From a checkpoint of a small encoder-decoder audio transcriber.
Data: trained on short read English sentences (LibriTTS-R), 26041 training examples, 149.4 epochs.
Rows from block 2 of the text decoder, named by matrix and row number. Rows with one number belong to one neuron. Each number is 500 + 40 x the weight over its row's rms, rounded and kept within 0 to 999. All counts start at 0. Numbers have three digits each. After the name is the row's rms in percent of the matrix's.
# fc1: MLP up (decoder.blocks.2.mlp.fc1.weight, 768x384), inputs 231-307
# fc2: MLP down (decoder.blocks.2.mlp.fc2.weight, 384x768, transposed), outputs 231-307
fc1.377 106:542506404473474530564509484488478504521565403478516483572504493517551489545499502551473472540598576490622496513486482511497419469511484529510554490471487480544556444458541522518429494559567527461561465538511536503498415536468508419
fc1.378 107:495501482531538514447479510543577486513508477440470500548531479478481474523533461542501460501513452504470547497523479550460584507527531506508450404504481480454579467480454513538504452449597482479482440506418556447497491561472467507
fc1.379 113:527567507472493466526583547510567475550531549457507481433503459492503521497471480472465459531511566527437539475547459429483503454510496544478454554537384525519532483519504505510530482490498460537439583458458502506449528487466518482
fc1.380 095:460548406516511486509550474517468464527538507527494506581462517408505536559545548494573517541471477539465509492516514498547526443469531556511495511549479522480527470559496541406516536531503480475380433439447493482513486481463565494
fc1.381 091:490474453548516537545480489495509544467474439480440513502395553529442474493519506440459507507449527547544483535530519482493464463535444469502506482469491460559501606512495481590548513509461509471519466624454478504468482478421472447
fc1.382 100:576396414543556431525519549527549447480532516495568476562496512536510476476486487467529487491461450542449558523438445506491516563496519452442593475517566428450521446492554436523561449499504522516533507460471519530507445585485539551
fc1.383 091:480555470525528519529517492545537521488502467479472507494459486453547467489526555431483477534482525461572461524509476482479524453503459447461547555476526503482523534484568489554506540548464533535496468515572495542442519540556538435
fc1.384 112:493443502523498469601532478527493493527446473479544530374481433522526535470497457555468406505521474610450506494476512477444476566523494494511500508502520555594580537545589484543559475460520496506489491531478448572488474485534529528
fc1.385 104:483518480559515459498471502554491422567511454518482566498455496546415478532511485473397501440564424501479487529538554487466555437542438396518522448536565584396528515515460552435483502459489512544468458434453479517506574559536458445
fc1.386 105:498471484538471495507517467553470492523596497514473506479467542463452456425476440546485471540475499522466519571559459548544521519470526439515458508464560543527521459538453515499517552514517378446558538478535544470520421524489448551
fc1.387 093:496565507491540545453474479587503542469537419473518441537497478491578460448534457505515514497472524532516480473444449518434437516525559503518499443610550513501512483474552523484460516562524555515516511545484485567596511468496464531
fc1.388 090:581494466445470540492548466492494463531511475499464449504490423446487511536510540445400564514480476499478418481473481546581578510569469472544533521519452454428488485540480519474499512554478502561491529436446514492585500555446577506
fc1.389 081:472481517470510421521491493489575402540529534559449532439517467533488497536562524497474521457556485470485493488535475444522501496509576491507509522473477433512554440427453535470426557508550440469493438480494437518480580475475423552
fc1.390 098:515555465457556471501441505378540588467597512430493528439551555515537510448581500498506584500410487476430455479527426420495551553544525524538516527517516515438471468489534487564494489523528483525478533471530511543467465527436536490
fc1.391 102:512461498444514517489433422480451560476503523510491514484542566476495440524561488465480496446506494526587503513505494416463501501443473506471516526509509488409511445436440539516508504474500459536490454551571503448491527508525508477
fc1.392 106:451399496464512506469461471554449523503493519490500505480498487485521489503509560546522529568506475526425565567533509479478531498520519494541522445528492493555558503487481467455519530552462485523498485444529482411501501492512491479
fc1.393 093:562477560466515520552507502559475450549460577532584502456505524520498454536443605507430499497518457516460495489515485541448481527472512545465539498483494416576503504467531452459483532468490534495474489455532462428527435416405503522
fc1.394 095:504528559485476470454563491448472551465498498474441484496491522526533506541479592501544392463476549544429508456485484519512547530552528440470471487433563484514430482466516474416512514466509519465508549509535497530480528510497487493
fc1.395 105:440510483504522486544499449509437483480496552472507423546493473578494567448434514518549440571505548486423477437515537506534430515521470504560598515442555446520497514468487506454541513540493443489473471526480496502479434427567485411
fc1.396 093:487501430500487480481510557461461443508496468480520419432604524454495509489450531548529509463466554515497482512515426486491441475417519537486564501514463463575571514449472469556584469464454433504466482530537526502432427572536523404
fc1.397 101:493536462425434467503508467467489542436535479455492482447614475547455533506458479515576486533501565520508532494428510423452460462452562503456485509561525516516535489471511486500520541533512539536476547560471454576534488459497486493
fc1.398 105:441510462520470409493445521510469525508552514458503503454505527445555450445484549466573448505465454529554460469518551446444488533478507573486531574512553518479526508467460433486487445515572542502517502558420407493434474504490498494
fc1.399 103:416539471533441571487574527522493502530490555524478539531489525433532481486471503464510434466546492540473498478494454518461519507476490505468540525514556541508479514518491531484523496566446559485538510467517549499507462508513530601
fc1.400 098:473515432494510532514466567498537498549471552519516434437486474533518482525506514406479436563495426483488578470517440476539442474473559454492601513494478495516513514522484551490443579496643489425483533466475483504534445530476524524
fc1.401 110:499426519480457481509494521486467531465477456482454484523540446490452553506481451471448507580467517530490532517571523451500497390511512505550480497567493453517501452492516456545494474542527480481505512504545531518525567490523505486
fc1.402 080:560486548517482523503607465469546488481465465512501543445576474581487523565468439538492504437555491489455452437510545488501504533466456455501560442545598456449499510556474462533497551458526496476544486497549509517489497442501528366
fc1.403 113:563477510507536509531566489446581462474435436499422498534497571563467459438479499564502509542477466534452535546522493439483450506438476515483507505505541490499456478488491480461524580467493539530572501442529465531588441450495501547
fc1.404 095:547531531531491484472529550479450512455518530556429447535569474491521569506517587561523533489471409555514501492593542516435468488529481494506542498523493451515500483472476578489508464547486504567459536490409506430522493466449491573
fc1.405 088:505440483482501495493451496469473494444561507444531505457460471577521469486507583516530535505446516475537509495538528465508496466505550492452485491470470484560475506415518555494527548540539423471501469491373471497447541564517490398
fc1.406 106:460471508511497568448371469496497484497453462510533450456471563510436455467512550481526478475485463529547482516483501440414564636486492564517566583535513422488541527506490498566510533482540449505444497493475439501513431477564513452
fc1.407 110:447466508525472454533432464486578548469539509564549526590509518545458497462584509513481524479555530492477588479491609486476487462461466538522572414502541474544546511544551474521505471497444519493600551501464520544483468501518476486
fc1.408 095:479534503531494478484549552468476504557577561548473436512583513462574521430533500515486393444534441516371447461484494488472543582509478534552523494494543494480565576516550533557558484500445468499519486447565534469538481525468594536
fc1.409 097:475562482561417509525513480530448475504522622431489538521474463515509478523403463492509534515451581479492461489507585514430493469492541488545471503453495498508505491485555513526470495500508531458443487474484493488487486412541404548
fc1.410 100:423464524499474507486514469468489481527572505589478514474479503520487502484425497503503500527469494534518508442498552500541470455516487484530492478419533472447533534525523534454492525520497495466439393457596451519398545524477499495
fc1.411 095:498556444441499438530505446471456453531492487516471563508467454477507496499501539527477523457517532508430511497429457489452492526513547525446561524486457527494551581430501585488455452531485444515462532568578492447510414487405518521
fc1.412 096:523476515494491448505471393481502424504574571471480507530483504493553472471504569553576482535430464485446459459521497442491586540443506574537460553425457495565467540492470535479602524492499474474510516469528500464498470513481669428
fc1.413 112:556511434497509484447444479516511554498490529533528502503511451491491482489473458516544500453498398528461493485465469454500543479476423485525476482584478529530447493428467474545436540450475528552554567506543492516487477479500452538
fc1.414 094:469499520555540475462506553475536471515496515511545501485424511492573446520531431541511461496498480581469502520538477476479531483484545476473525571521486472535436488512509495489486530476502487501532462473494489494537451500548511486
fc1.415 109:449496521499466522495441561452486568445517507439520490405546552509525498575449474433558494511499512528507536536529447469476462488448496431511529469459459466456537499469486511524551567480567527539502481488444473491498487559445508547
fc1.416 084:465512519489474452480507517536491450422534483530492462536468519510516576473549528479485515579552455574548514502505422485511545483484549460492453485594452513483506512508560538489580565454529432515480565489558449445483465536480510449
fc1.417 100:522411550491499495587555490488489482545457457570465483499543489530468491437492561484471478532531496446476424492476490570477457465535498430504530430579526557608575476481499437516525503564477484510474529501476508506501442493529549457
fc1.418 092:467523496477527444477521552486457504425413534547519569433493531507449526498509526547508594522491496553525573447559509512454498465447539513471499517489478470502430466486532455453506479515510534512460451493492516536517451433521491519
fc1.419 097:479469509508538454424459487445490479515495570489481562546464484440551489513476517461533485544571512546466477505501522453452467458444480507528549416453497484513567517483536465513480521527460431486475467524444451569486510520552495530
fc1.420 108:508498493599433473515436482488516495461524532514536477403523452517439523537522467555540496511483472551506532482552473476516381525527527508524516564470549462475548492452503485560382501508550507452449499544578487551493493491468502522
fc1.421 090:533488478528437510470531437547501461500589564492509503416453471486527501540536462495506426559515565494486518511560550537564534446543549547536443400592486474549495433540511505483467458417541465526504512530536444497490572468479473486
fc1.422 095:458543380501482462567529533471514484595502565522409475507545536461448488578493467517479508484513519496456478489550490486518457474519541482538629556481564514559499456470519514494509486484526495471499486448437451504525509486481431537
fc1.423 111:497477503485530530544525515534493533490479503527470591423470545548499511452445492416491509539556520468522433436468453495492502494485514533455533519540413505463482475489595424512483409363469559513539587522464544515516468474555437497
fc1.424 102:487473518534589550502447473434527513528499515502522505507566430457514493491489464478515505477451468522501495455510503521466514501544467569543562537487472491516524505501509527491519508448518528491496400458468557517539449514527459474
fc1.425 092:416520419483525531504505491490539429478452480519444505462456495502511562566509531432429533447499478480518495514555563506471505467482481477487464523491490486510505526484529460482484446504492455609534482489508522416516472445417523485
fc1.426 095:525559500505455487581547542494479424499463516564456510503460537453534459541538532462421476446403552561533491507539469508525489523512570438554569480441486442517443543481497444498488486546477465437495545488535464552515452552485481491
fc1.427 101:515483493503465444508489461519498505505470455485457560482501472536445558444499510541544531502459424482493526483468538544500510515553548522574491485487444542478501499455482460435484513518441555474520497426459547511506559491525541450
fc1.428 092:522443518484546450523459498490539500510426594506493614484514479515447434481460522492451541553461484553485506432486528574462572499448577534448442516534489487531511464539517535415458546515521418477524543486578526515544464495441522490
fc1.429 108:464544478570492463520492501494546513513452559375568488491403547489475461520487569489483499414477472559549532503554519540510504547436463512504513445503545481523518549536561471463501450482516570537487486529519511470450551495544470517
fc1.430 099:459446467511456509493507446478518503445421552485469505489454510519477413508423509547500498480488448463472485494505502492595432471542437584487459483524572498508488515539508450437522507525527481544514436582579452463502551576479537524
fc1.431 105:514477478524447504519538504502568431503559488544483496490559511449539520449525468496460452526529503520481500439538554490500538508466473506481538451480565554510506492493559544470496504448491507518526450511521497521578473465488527603
fc1.432 109:543439441526496458577492440509526481510526537420473496454411509524523443484542481455453458410480485532450435493517494476492504495490543497495584515519558504442549460497458539434526458511480527572558498527576468527512609457505512560
fc1.433 087:481448505536527475562474470466544495459488491415523457567494488519516500477479414477493444573513365451560560495507476459468478517507432434500547489494517484516522548499539453508470534481525474484528476496519454459457387486472498500
fc1.434 099:477470460482473518532527459460534506467461511460457506496506500486471496558509492475531454474534383464522487488463510529532568509590516509487575511519549548497515516535509456469500462467508463493499476511509436530544517527554407484
fc1.435 085:482468463479493454558459567519471496403417490478518599520454580503514502452567462519554443475516369509568509494531411449533491479539598529506520495518558498477487535529549463494511493489514504463469449469449530579610560535591491550
fc1.436 101:599509448516459496529466463479480517486491506487474513470499449527486477555427457464485456523513456510446513516516452482438539422495467467426534509484450500458521454504514524553500512508527494505391508506518421513529524477475505537
fc1.437 083:556522495464517514492564521506588495465530530462491491444459497489528495447450595556495515511527526446506510472543582513457455527493554524460459521442504495480444470470472504594495495411520510508577474588550510460512404484513534460
fc1.438 111:480464465534468460527477523567449480479485489555556566484467512486545530464484523531501486493475485537548491508493473534437478500543480470519419417469525428517457527477495545520539441470526466550462529495495564478547510479531538485
fc1.439 101:553439505449488572525504401501525483483523446499492501507476483443492442524517504499496468546499449512532519442469537522501534499466528526460501454484572501483517489504481434532481487477432499466510509414414535510562457545508489459
fc1.440 097:453502482469458493547514480454507484478410494466517529468532560567518526494457621466459490471560503454531458496497546484539502481448534523497531498480430496546555503519422475480415479534482454542493504543556447506531508493478479489
fc1.441 098:489467491433489455525477482467480438539586547555462487530481487572512474524507513404487487466519481482527479526460470542448465480510573469509496508474541459515503489535532560534480476480472411582496535459442547514549578516542505459
fc1.442 095:536494568542494486541469450434569455495516561521491510518462542436537572512522516488460454553499502475547565474544465501480500477470512515425499505487460533555452448499585439544511461624482473441559535582486498430472519466609471511
fc1.443 097:580528457418550504518480490467508406560506414494536536471542468513415541511462484427566494554541481494584442507554510540476418473530487590500451508441495516462423456498477486576472565492525456495591522638517474475461527486484509499
fc1.444 104:472472503458524543502436485491488572459582467514512511562486543571514423457522547507539477459485434514484455522454526511542426430462407528517519480542465430514456517536555538441481467501520532531508472475425431497554458431530490528
fc1.445 096:466504421525495537525483480558522486548459494546439519454496454521452502556522508479531531511526506575487447531469524497535488464457519485509544526489518527543556458408492579530472536418464475617457518521459448468509455418497520517
fc1.446 093:483566483500464504525482500464488483414443503485528501507534479458477404487482510475523456432473504470513534437420507501475459513489473511487476479538455527523506493460485491453567549534430464528416497540563447522472427496561544508
fc1.447 100:428494460532531463487511504524437438551517526526551401453469476428539457435527475460532453523447467555523511485458506547542461557539514488509486504467493493494480466480503519576451456490534589508527459530510459475600520445494438540
fc1.448 103:448503505612464502458554542452497481568545432439521513492550529485445496495534450523478500493420517453514519536527520549560559560553477521479532577551448546471509531462491474520492474434495483492513527544523510475477491477452517478
fc1.449 087:504501521541393493506490414467482508536525501418504437480523519475484570449518495517497508376551430512465534513531489475576547457425498507458491459502505471458438438480533525517582498443550507512485510509481497519523529483457556486
fc1.450 102:495456501438435412497492461532506534522499556462527522480526562515459491514531495575531484490458564449537529440501500531499520520455504460499487539423508472473545510526444471457478414518510563490429515492493514555455406540501551486
fc1.451 096:506555464526513491469530506480490473558557443511446545527527482480533550457467396627450500488464470471526482470475451439470464506432513482474450450535516412536596521529467499479532515466490491549454542497497446552510555502496471483
fc1.452 080:476498415528534493568517480465465498510461458574517497497493583439444543484475487551525500422456586481503551460484474516523403555459515420523536443486510444533530503506482545501546484539408509463491478510492482525530532508482524525
fc1.453 103:476415550497537492555514567452542523564428502517506538448492550534449551447515583458478460465549491524520519516595504461522484533535570553495498521541451504541486440552523510523534515469560534496513562495560551538505520494537504558
fc1.454 083:446524445592435471454512520554606501460544469497570496484522513466443495515507530516476535518469537500480507554516489470565523454461482476503526542525465494531517505549476517426468489473578540532487462429542476513512496458548490536
fc1.455 090:483526597525531523516537461556524506475536447481503497484495543529613539482475520470430441550453475523562472465509516504567495480474481526510494485477503411543484429564472476577473505517482498455531513479491491382512580487550523505
fc1.456 114:503491440493521581479497544504513491522533501487425503478474512576433519483502519540555480526428498481547458493428535509433529482585421558494500530493537467465512445478501421548504412446506492472529460470474518480500510533559431485
fc1.457 094:511528442509472497463484499465465470544499505490570522494500484503513496452524470593452509480515536571512475535514498432533521441496537503504521519499558548526497544600473526502457467489467450433501540455474419554490483479472517519
fc1.458 100:456571499505440536521492482485395480530463475560522500494486615510473494492514526492511492502455492491550455504493520508438486526511550546509505373481573512459514528547479487517522501446530454489447489440492525479468493490494552575
fc1.459 107:503496522514525444570472512509510539500549472538431490515519569469460510469507507491439472467519503564476539447495494567497481466494445490481504512466502462516519488495534520501566501556447522508472479514563571535512498469450512548
fc2.377 107:431525499423410462470502495508559570492509556505556526553438551504421555522483446526484521482533418573457519521472469569505509494516491434509455471528441448487463518464498545465496573579472523470582518492528396563522565448521463482
fc2.378 108:520485495477432441524512556558533492550513503488458498529518460547470463515518563504489525484586512457445492434572516460522453506452540458531556573505626608456537495542511461551424491511522501470418497508512502499588487428493489543
fc2.379 114:535443550519517458442470407489480492492544498541474438471481476642496518509555486518535582454547403583516481531470459448500505432542479473484471447484493501523478521543474474462489529444486512520523442494527518537516502477524500520
fc2.380 095:463500528522495513512516476514508508525576476579527515540411440581421549505477472500478595488457586539484490499581494513451513476520413426446507555514489567522510482519472519498497473499553511488520444523526498472528473548579570533
fc2.381 094:476508454572497440494544485426463498660445536469438518492542511548505492564460514491490502498427453493397482434532587497534471524502576454491475522563538456449470504489504526481467539526519493484484529503495488432488531436576469439
fc2.382 095:516501522508504452426544495439530505486529478474457435532442484473556517481484514556490521486478553482532431507499536432515520496521472487511497522499471482468511587438511438502479464476478508553556486466507522443493532420507507461
fc2.383 090:499514504516423439478424546492540470440440535412535498460471432497556541516489479502543578451529562518483522474490547469454436431501540454533447539497432431493475508538450522558492507521573515528600559492545443496477463519516527491
fc2.384 113:525476453433496553498511503448492582496504577509536524481490521431489496525462475559510509514522495527430469482535507548469461492501498503448485420481488487561515572521491460487480546505454461531526472545444533480569513511513598514
fc2.385 103:542551517490500508503490572469527544420440505565520512395464475529517540474434509523486566460424457507510523445409538484460493524579527525459479453497580457477510457477454560436467506451471521496541504506564555529513444544551491543
fc2.386 106:521563529518464568472484484443481563516461499523499474555551457452544443529517500474523500427527559593471456427461542496534532502549514464516449504601588415546490542579467464484531503498423532552528543457438507452494414467566585482
fc2.387 087:495498486516440450463535449458540535448475516447452568509494517559451539518479486533438564521528507545490530536492494430566466596508471567505495498497528440486576502495441489475502537458502533485442460518494550478498489521527504448
fc2.388 091:477498479532521530513498488503501530453586470517507502528526491411506424558437506510469479538438564561507476566399516463474537556530561556504474499517509477544535413435510419475529560443482461481437453470494474492438527500490516439
fc2.389 078:542529493505486474494503526499537565515559587456503475500508512547505412438565493504511449465443542488460537400519488537440473493502537498452547427466431491463394417523466486558438457486469520505542532563593594478477469590500502518
fc2.390 096:544460524486483510414491582500557507496513469524492470505526470580472488507511541471457492485499535472552533551473441514528483527492508494426542490406534462511548451504429392475540522457516534458513538460562549432491532443539487477
fc2.391 100:526533502525501547525502547494522517529548523489581379572390572449498518610461510485503512495471507472448504465574457559561502525485533575517490492511553580475501473439512498580560536495486472499464494442478409488486520507476491533
fc2.392 108:587523521584523497480491516467450446479519501491486569551537541460496486494508496459440556499547574482539501454469484564479494498541495516490584479455476466436472468559546406551534477474469535487592531434480501525543540488480505504
fc2.393 094:560477486513495497540554472522534483519531514519501561526557432593488477485450522446463542499473560539535444551523461535462523536575493497484504496495465537495498478511553542556533499541483490469498452493549472534508474478436543523
fc2.394 085:548502506428536482440526466477474520511443475518451487470480524504407515485528519502537543548463459411520581493489520567542423510449564505531533495495560455561571509458466543534519529478527505597471464559484530470491534478474497474
fc2.395 104:520500503514552442483505478491586508535480520468541520439439504462456456435532495572481563573463519551525441545493475516513509513426552520478542513513553480441498454553511459533451483433485472439506514509468467510468537462558519530
fc2.396 092:492444552521485525473500482456553565469540492561484507437530501518517465523525465480508484470530487494469476436452554538474487479483536544521548470514468446453489577494488558531541500471553542477504502474502516482542526444468531538
fc2.397 100:562483473524562494476512580522494444543488476548513500567390457475476446493597538479450465448492508544559476503533511522515471538443480440540533557465400457534561518487570504493542543499431478449480594533533533422499516499466489539
fc2.398 105:463570513400524396489527509487532475527511482480515495515453442490542522496517543480466487452502401471485475573471507551517487469452586540513481495439537503467510493421533462532533508429456546478494463406596538435468586573541479610
fc2.399 103:582496530437533549522547512508454555515558473506593504485503457507477523554511507526521561496516508590488550533559461377501541404570507484452495457517499492496544530494519524472541513492455475477488461546459438492496529502483530545
fc2.400 095:457526508468502392542504484412500479500491518514492555486546451490460536534519525502515514458517513530416528527444435485530557459493530560495524513555565491535466477519472536514496467524466443461486494562472488515481493442530528507
fc2.401 111:572512486515520417509500521499515502491442514431541510510489523550454463515516480468512464464526516512480577516530483516521469553500512525487460452461553515462573522433461483438571456564453521485520509523571413542508551510423430518
fc2.402 070:423553495491520520515520498474555491482580476571462492536511508474506492456530571511465502503434437489426558536519528588493509528416530532468470494499476534487482448538470452535489509546415520457452560531496479501466446515520473518
fc2.403 112:491532480504485489404515460532533528551487513483495478551485544536529511548531532446574594526515523502478486482480500467462563523540515477541483555512602476531536491577514548518468463547542458464511460419464453470470514460549472519
fc2.404 085:527490470490555491484484530536524463517502496557551558520447522475442467453460438442516474483484499495568474530471473488550501501492508501475482499485538436519512563459558554476481500443512482499492542528435585497511493513512504488
fc2.405 090:512504466463492542517479484545591533573477451543444550521548451557466500465527466524499514484437501560521507563517495510538351503437498505510543542500480504504459491460565543601541460490562595551551520524566481507471538479493448535
fc2.406 103:486455454513494510525575531455560488492442455507488476410557540481520488542518543490487535496504492515499505517464526476525473512421536485524532500480496447464484541553517460489479527457443523523489477527481486499453525523501489501
fc2.407 108:489525582511482529521516513505493524586522466431465465467515522390499488566440502516539532462490514468495530588477540565519451553427530433526485437472533467458491467508475506449529531539538483451487469533535517502575498472569455542
fc2.408 092:449459467465431514552515471527503447500481457502475553442553463546533483478521484514502512500507509497514511497494496561490450418522444476601470493501532557460458472503591435527520558508473519474536493509505435516572433502427484528
fc2.409 098:548532441513502413576544502584526562427560524417563515487478513546506561491480463477550489467548469463449476496422498452461475515546499542464481552581541527468507535516525510486447436515563440538498545497512502460535477474426534483
fc2.410 101:473443512493528527524608464532573497432511536578533477549429509534497506459466544538559443522545576528463477595534521492528454507536544451479522515560548575481444480558482485510448450588469542445505469515531534471478531496525502553
fc2.411 089:526471508433522520473416525439471527545565424481512489515514496442516509522504601489507479479483517496562501447534457528481566419454467463485472492548400479505450573477482477537450489498504511517488501441412512516516513545497561459
fc2.412 103:530484483508523547544540478540510470455436466530477468513521507427429486543508478523449480446491474454461536499488535522491480555516506488459521553444518489515564504453469489509532512488495541526508430553452487475505523503429496548
fc2.413 112:549449480517527551543496500512443440499479430566512519556509537496444508451469431514494555483582491522488512501490520531388496507487543513532478463482441462561494427537492527584496590519531528546503494521531517527496569474500534550
fc2.414 102:524588446496547553498549460466500495454466536452537472548475491424561547504485561464395432488588466500492465457522586479448511517499469471454503593515475541518489511514462577491523591512427503459487561483479532412461559527502474506
fc2.415 113:468555495501509540543466450472420541475492502507541569465547584474516482505544496529448527508540516499554435488496425526502545501531528575422480512480480542499454551511486556551511515505533482489479509514487460513510519569498518510
fc2.416 080:472457480492568477488511561442546493507582451475518523450520449504493546566443479512501501530500535464480531517551618518533541526465516512555514529482523532438458517491462550456421509515461521485573519526525465502518592520493506519
fc2.417 103:567477545487444469426513513372474497497557486433537442542543553474504528476501499522493586561489546485482481456508554584515428556459556507481569561511412452491499489480485520555461484546479478523496508444501505486502462484455463432
fc2.418 098:470529453492532534547553587547532553489539455522440453534526558545476518505464485532519492436477513486471503515455525522483472444491494520551500434455465531459505641506533523517519474500492532563486545406463502569497553577535458504
fc2.419 099:540508448534490440522610397521470489494484505482495454496566568525609455554500560513427469457460520519496530539498449536520471502454509445517497580474500539493522481568495435442520520507513584516574515542505542531532549421506591538
fc2.420 108:442436440446495502509562432526492499525440485517534441519509508454504462498441521515483521526563471395464466447507486457495465462503524532495509528513412576508453447472511484439500450488466526455490494508478432497478539531486451474
fc2.421 087:497501463452455446467474536466490507565474512515449434548496536527503504504497499464537537475486576375530472440473489568555515462549480492450489600474490493482502467443499505536427434482511500505446516508481468570393509471508549541
fc2.422 092:473459513472474458518539477492502491464462479510507486514513496544525542498515516458473550497476486507483556508493439512554519551525522465473481564564479390540473524536521486523447548488461460469493534399490495571476470453523484526
fc2.423 119:493417509556533488514473565601486565493489518495532491492443482491500493466581495519380492480509469505516430463524552481510511448509487542479519557462473550452527510539493524533519472510480476536580495534474492537567483526480487460
fc2.424 097:515494481510563505498566514547503569447507464530476569515463492498458600407462524431510539481481524531428445496475513474508531462474473565485493508475491508460567486468510443484468484503505522494490454466525516478562551487442524565
fc2.425 092:464473550560521494475455444517483439513505520521452470491468457436483458538494468511447485557480461488496474563458536521471476417529474458483460477543417462481453402536505503464466471563465488492530502533466443523408548530512508522
fc2.426 097:450470472464486491413540496484508542451452501511548489485497553505486530500519484498459484530513463506489479410432470492531561460451478544519536488437484450481525503534472476467468480472498523512465486512478522526485483486570473554
fc2.427 103:518463505551550493538561525490469488491507496443482416526473473544460461584496492526502462500526516525563496437501504520572523592548463430500524577492472483508485476487552518540567520570513468534538491476482491534429498497480519473
fc2.428 092:474462436492445573488438493487454491542497493516459497475504441507557471404496559521549573500555427525492493517499470451450497504473474471427575469447539479527504466463510506482478501469528415502500539376461463532470458497464531524
fc2.429 109:426425534504499420491509532562560483513590454500507480428522507454477491496447552496554547607513495492510535469468494501451520501550509540555522496499533559571497471472498446548505513579465425449460528492527496571532575478469521489
fc2.430 091:513485447464495544530580484452500509508509462552572504531536487530440530515540513470592425508540528560566530533505531502551586476480548451496579524477492538499499498487468534542525587458443502525501501439492469458431432443519514451
fc2.431 104:525483494517558510494543466514544510553497493509512505515420484486512384542520541535522534553428547523482498514620430459449534440420494472476524472457554463461538497513519472474494446524592560499528505468523492462548465502519460526
fc2.432 111:528523520501411500480408495449488556433438441461509553491518468490508420411467485487514471460522504567474479427542503484456611510455512509460517484499442504490479498442456584513510506586553498486586576487524487519428450491517446483
fc2.433 081:460479501493458600518506481480447514468515467573514575470452542461536429497515510492480510460526553554475513536461491573485501463526533564501542497438479474499526478538559605587466549413512461449455543443456498554465414468596513446
fc2.434 099:501484586459455532451513491549492545509481497522456615548423533574546494495509484509554486466469470580513548564494560531455498560471533541534502474504471415467574555414532611518499504546518500459452466439496537446512597460532544541
fc2.435 083:417468507484552535555530519544522465481478537435495476483449530497494486541485558530448490513520495485489495542457477457502538435432456528504499522535597453540541477511414482495475446492447518483525538490493462466497520499484434561
fc2.436 111:532492359465525459492520420559514515464495502496541516530508483447530478524517494494440462476544424517567552477546646503507500504471507499481544506478405494467460514508493466555493500488517480509520468410468520487432506525479511533
fc2.437 081:481485430495440523531471458520571524475549484467491500470486457561477560594494496489463475440459499523487469512501450489520487513551497516501479462475495504531547469550428537463485522556525574480485443468528547497467512515536478507
fc2.438 106:506474453498502494438488441476549377526463504414519468458495441579569494575416507489429447458484405485466413529508541460599467540493452514549469440459483495487493532503468492434452488567582511471591457467500439546545490413503429497
fc2.439 104:452511431501471512474502490533490516568585535488525508449585485404524524565462505485528576436526506521509417523498507544524435524518436475461544513586457489576504479483483565474455477495554524574492534482544501489441428577506534458
fc2.440 103:518508584530557470505414407541552528491496454541465521495457481476507540527522450485502508484477451427532459498528500452467492504525433428453455556502526564482522557489510462509503449493509494464459607455480540556538570542535441507
fc2.441 095:560475470536367527525472470463526504501442488529514491597486493534565495508468549414516515466512479409453515434516549456447490485519473454508535550449438476444486510557489508496508549521505500503496499514529504467453595473509523498
fc2.442 099:572505465516500459495527521468401459535494527460363534475554552522498540536503464447545529523485466554504579482518510442495506506488523525481553472520489530499556436469550439540525579545403425500539516471562562534553526480466489545
fc2.443 092:563484440483476506548499531467512440458474511548495477522458580473493433518490493478485444533476521444587552467481465512495438534507459484546531500478520458527422482476500511479513457522451519525461441477502409473466479531498448478
fc2.444 102:567486500487478533466463476491477489529495524435506428468508451513470463455482474466526435501546544478485506549479499546462546432527458474536481491474468501464537391485509503538572555561477507436508454491504463492499414457535536500
fc2.445 083:477478520565552511455462510452433488529516470459586482518503493468550509502475513549477484517455390551492662494480547554546480529484481502471506420509451510363446583555536514504453471510493482527531539391472496498529465533470491492
fc2.446 088:534453484438474541469470549453444441495459562507503580440478468465479522523464458511435519495503469508502510588545489512498450477545436456566494540488545510404458526432497441519504571411468476512512501544521471508457460578516488486
fc2.447 103:433478517518462517556543459466539473419538487529526435495528479504391509527513450541505486494509432503497559543491496515515544428504472559508565534538542579497507469495445531516528533470499496517472493502455497552524571481441503501
fc2.448 109:548496459557554497524523580486508470435506459497472537497522491565502579441504441549481502477450468570525530518452551495507470540430459534558537510515567512511518525511536510530524561411510445491471454473510549458495552472552569469
fc2.449 087:407454423536512531501560455505568468543576439479456536520487451465477469477550476509554521489472492538519468474555487484467508500523469491545462469581449550487449545473459485515438522548455522487481505508454512508416463491437486451
fc2.450 113:501508489493506545480469493598523518506481532446594540482530528534481520542504467555520494443489554475481552525551454492522420441481519531491524493505478488477421521477523582455565513502491559507470509485479491495476514533552526551
fc2.451 083:467457488487525512469450501483523530482463493473544493506547520515497491494470534572419515432505490460534544491441512568441485455477521524508537521497515513466484422536513534491387520566499512581523482455557454480452530473536478464
fc2.452 072:561572485483461481511557457551442516532534510515445478583530561565523463523457480451414574506569502500442540519493483506518444412442388491539558493469501495585513552470461503483529494545512541508483517534500470500512452518477524478
fc2.453 103:450477515579409504487481481508466496488469547490461536479502492491508422488492453443531459470524420490513419466508504498550470522514483538438549473474523447537507487399566517474497498509502492440537542494498485548476475464469482531
fc2.454 087:516494529474482472437533506506479465535481516485413496528500509497496534475513487501522439539522547500482440467540540533558480519545447482564496466565484532491478460498509475479550474470478491551523481528453546446458523465530536466
fc2.455 090:525495485500548469462448476479471487479507514536572530438497418453461500552472470467496536496473536515418479552534604498461480575485489464450432551510489510516538545456550453531502533506479426524490467562512443611568454492501486538
fc2.456 117:462446476517468519469484603538505562486529602514567481458479552545452491473498464550514471478514550454512522501520472488531509558523519555545469519498476516478537446475539554559477575546617509519451491435456414489496492531513548435
fc2.457 088:462474495445537541458563524540507476577538491538573462520462472485502477397511420587430496500526479469483485514447479445485480547488486464540477460465407463419518490511492469487496547547477494516522482507526571487497462525560452509
fc2.458 098:421499482535474404506503438506478519474554468484500507506488480481421549493502524525557512453490493545547491493507438501487559475494503503442550531457491516537464483525499570571528499401490461495550514490509468537481525524504583504
fc2.459 106:509493464476472541377610427413521450495433527480529551476519436460519578525501501493569437483548547470477525521495478522464449481538522560546535450505536532511449524486520523422501476514497457590561463465465441564490468499486447462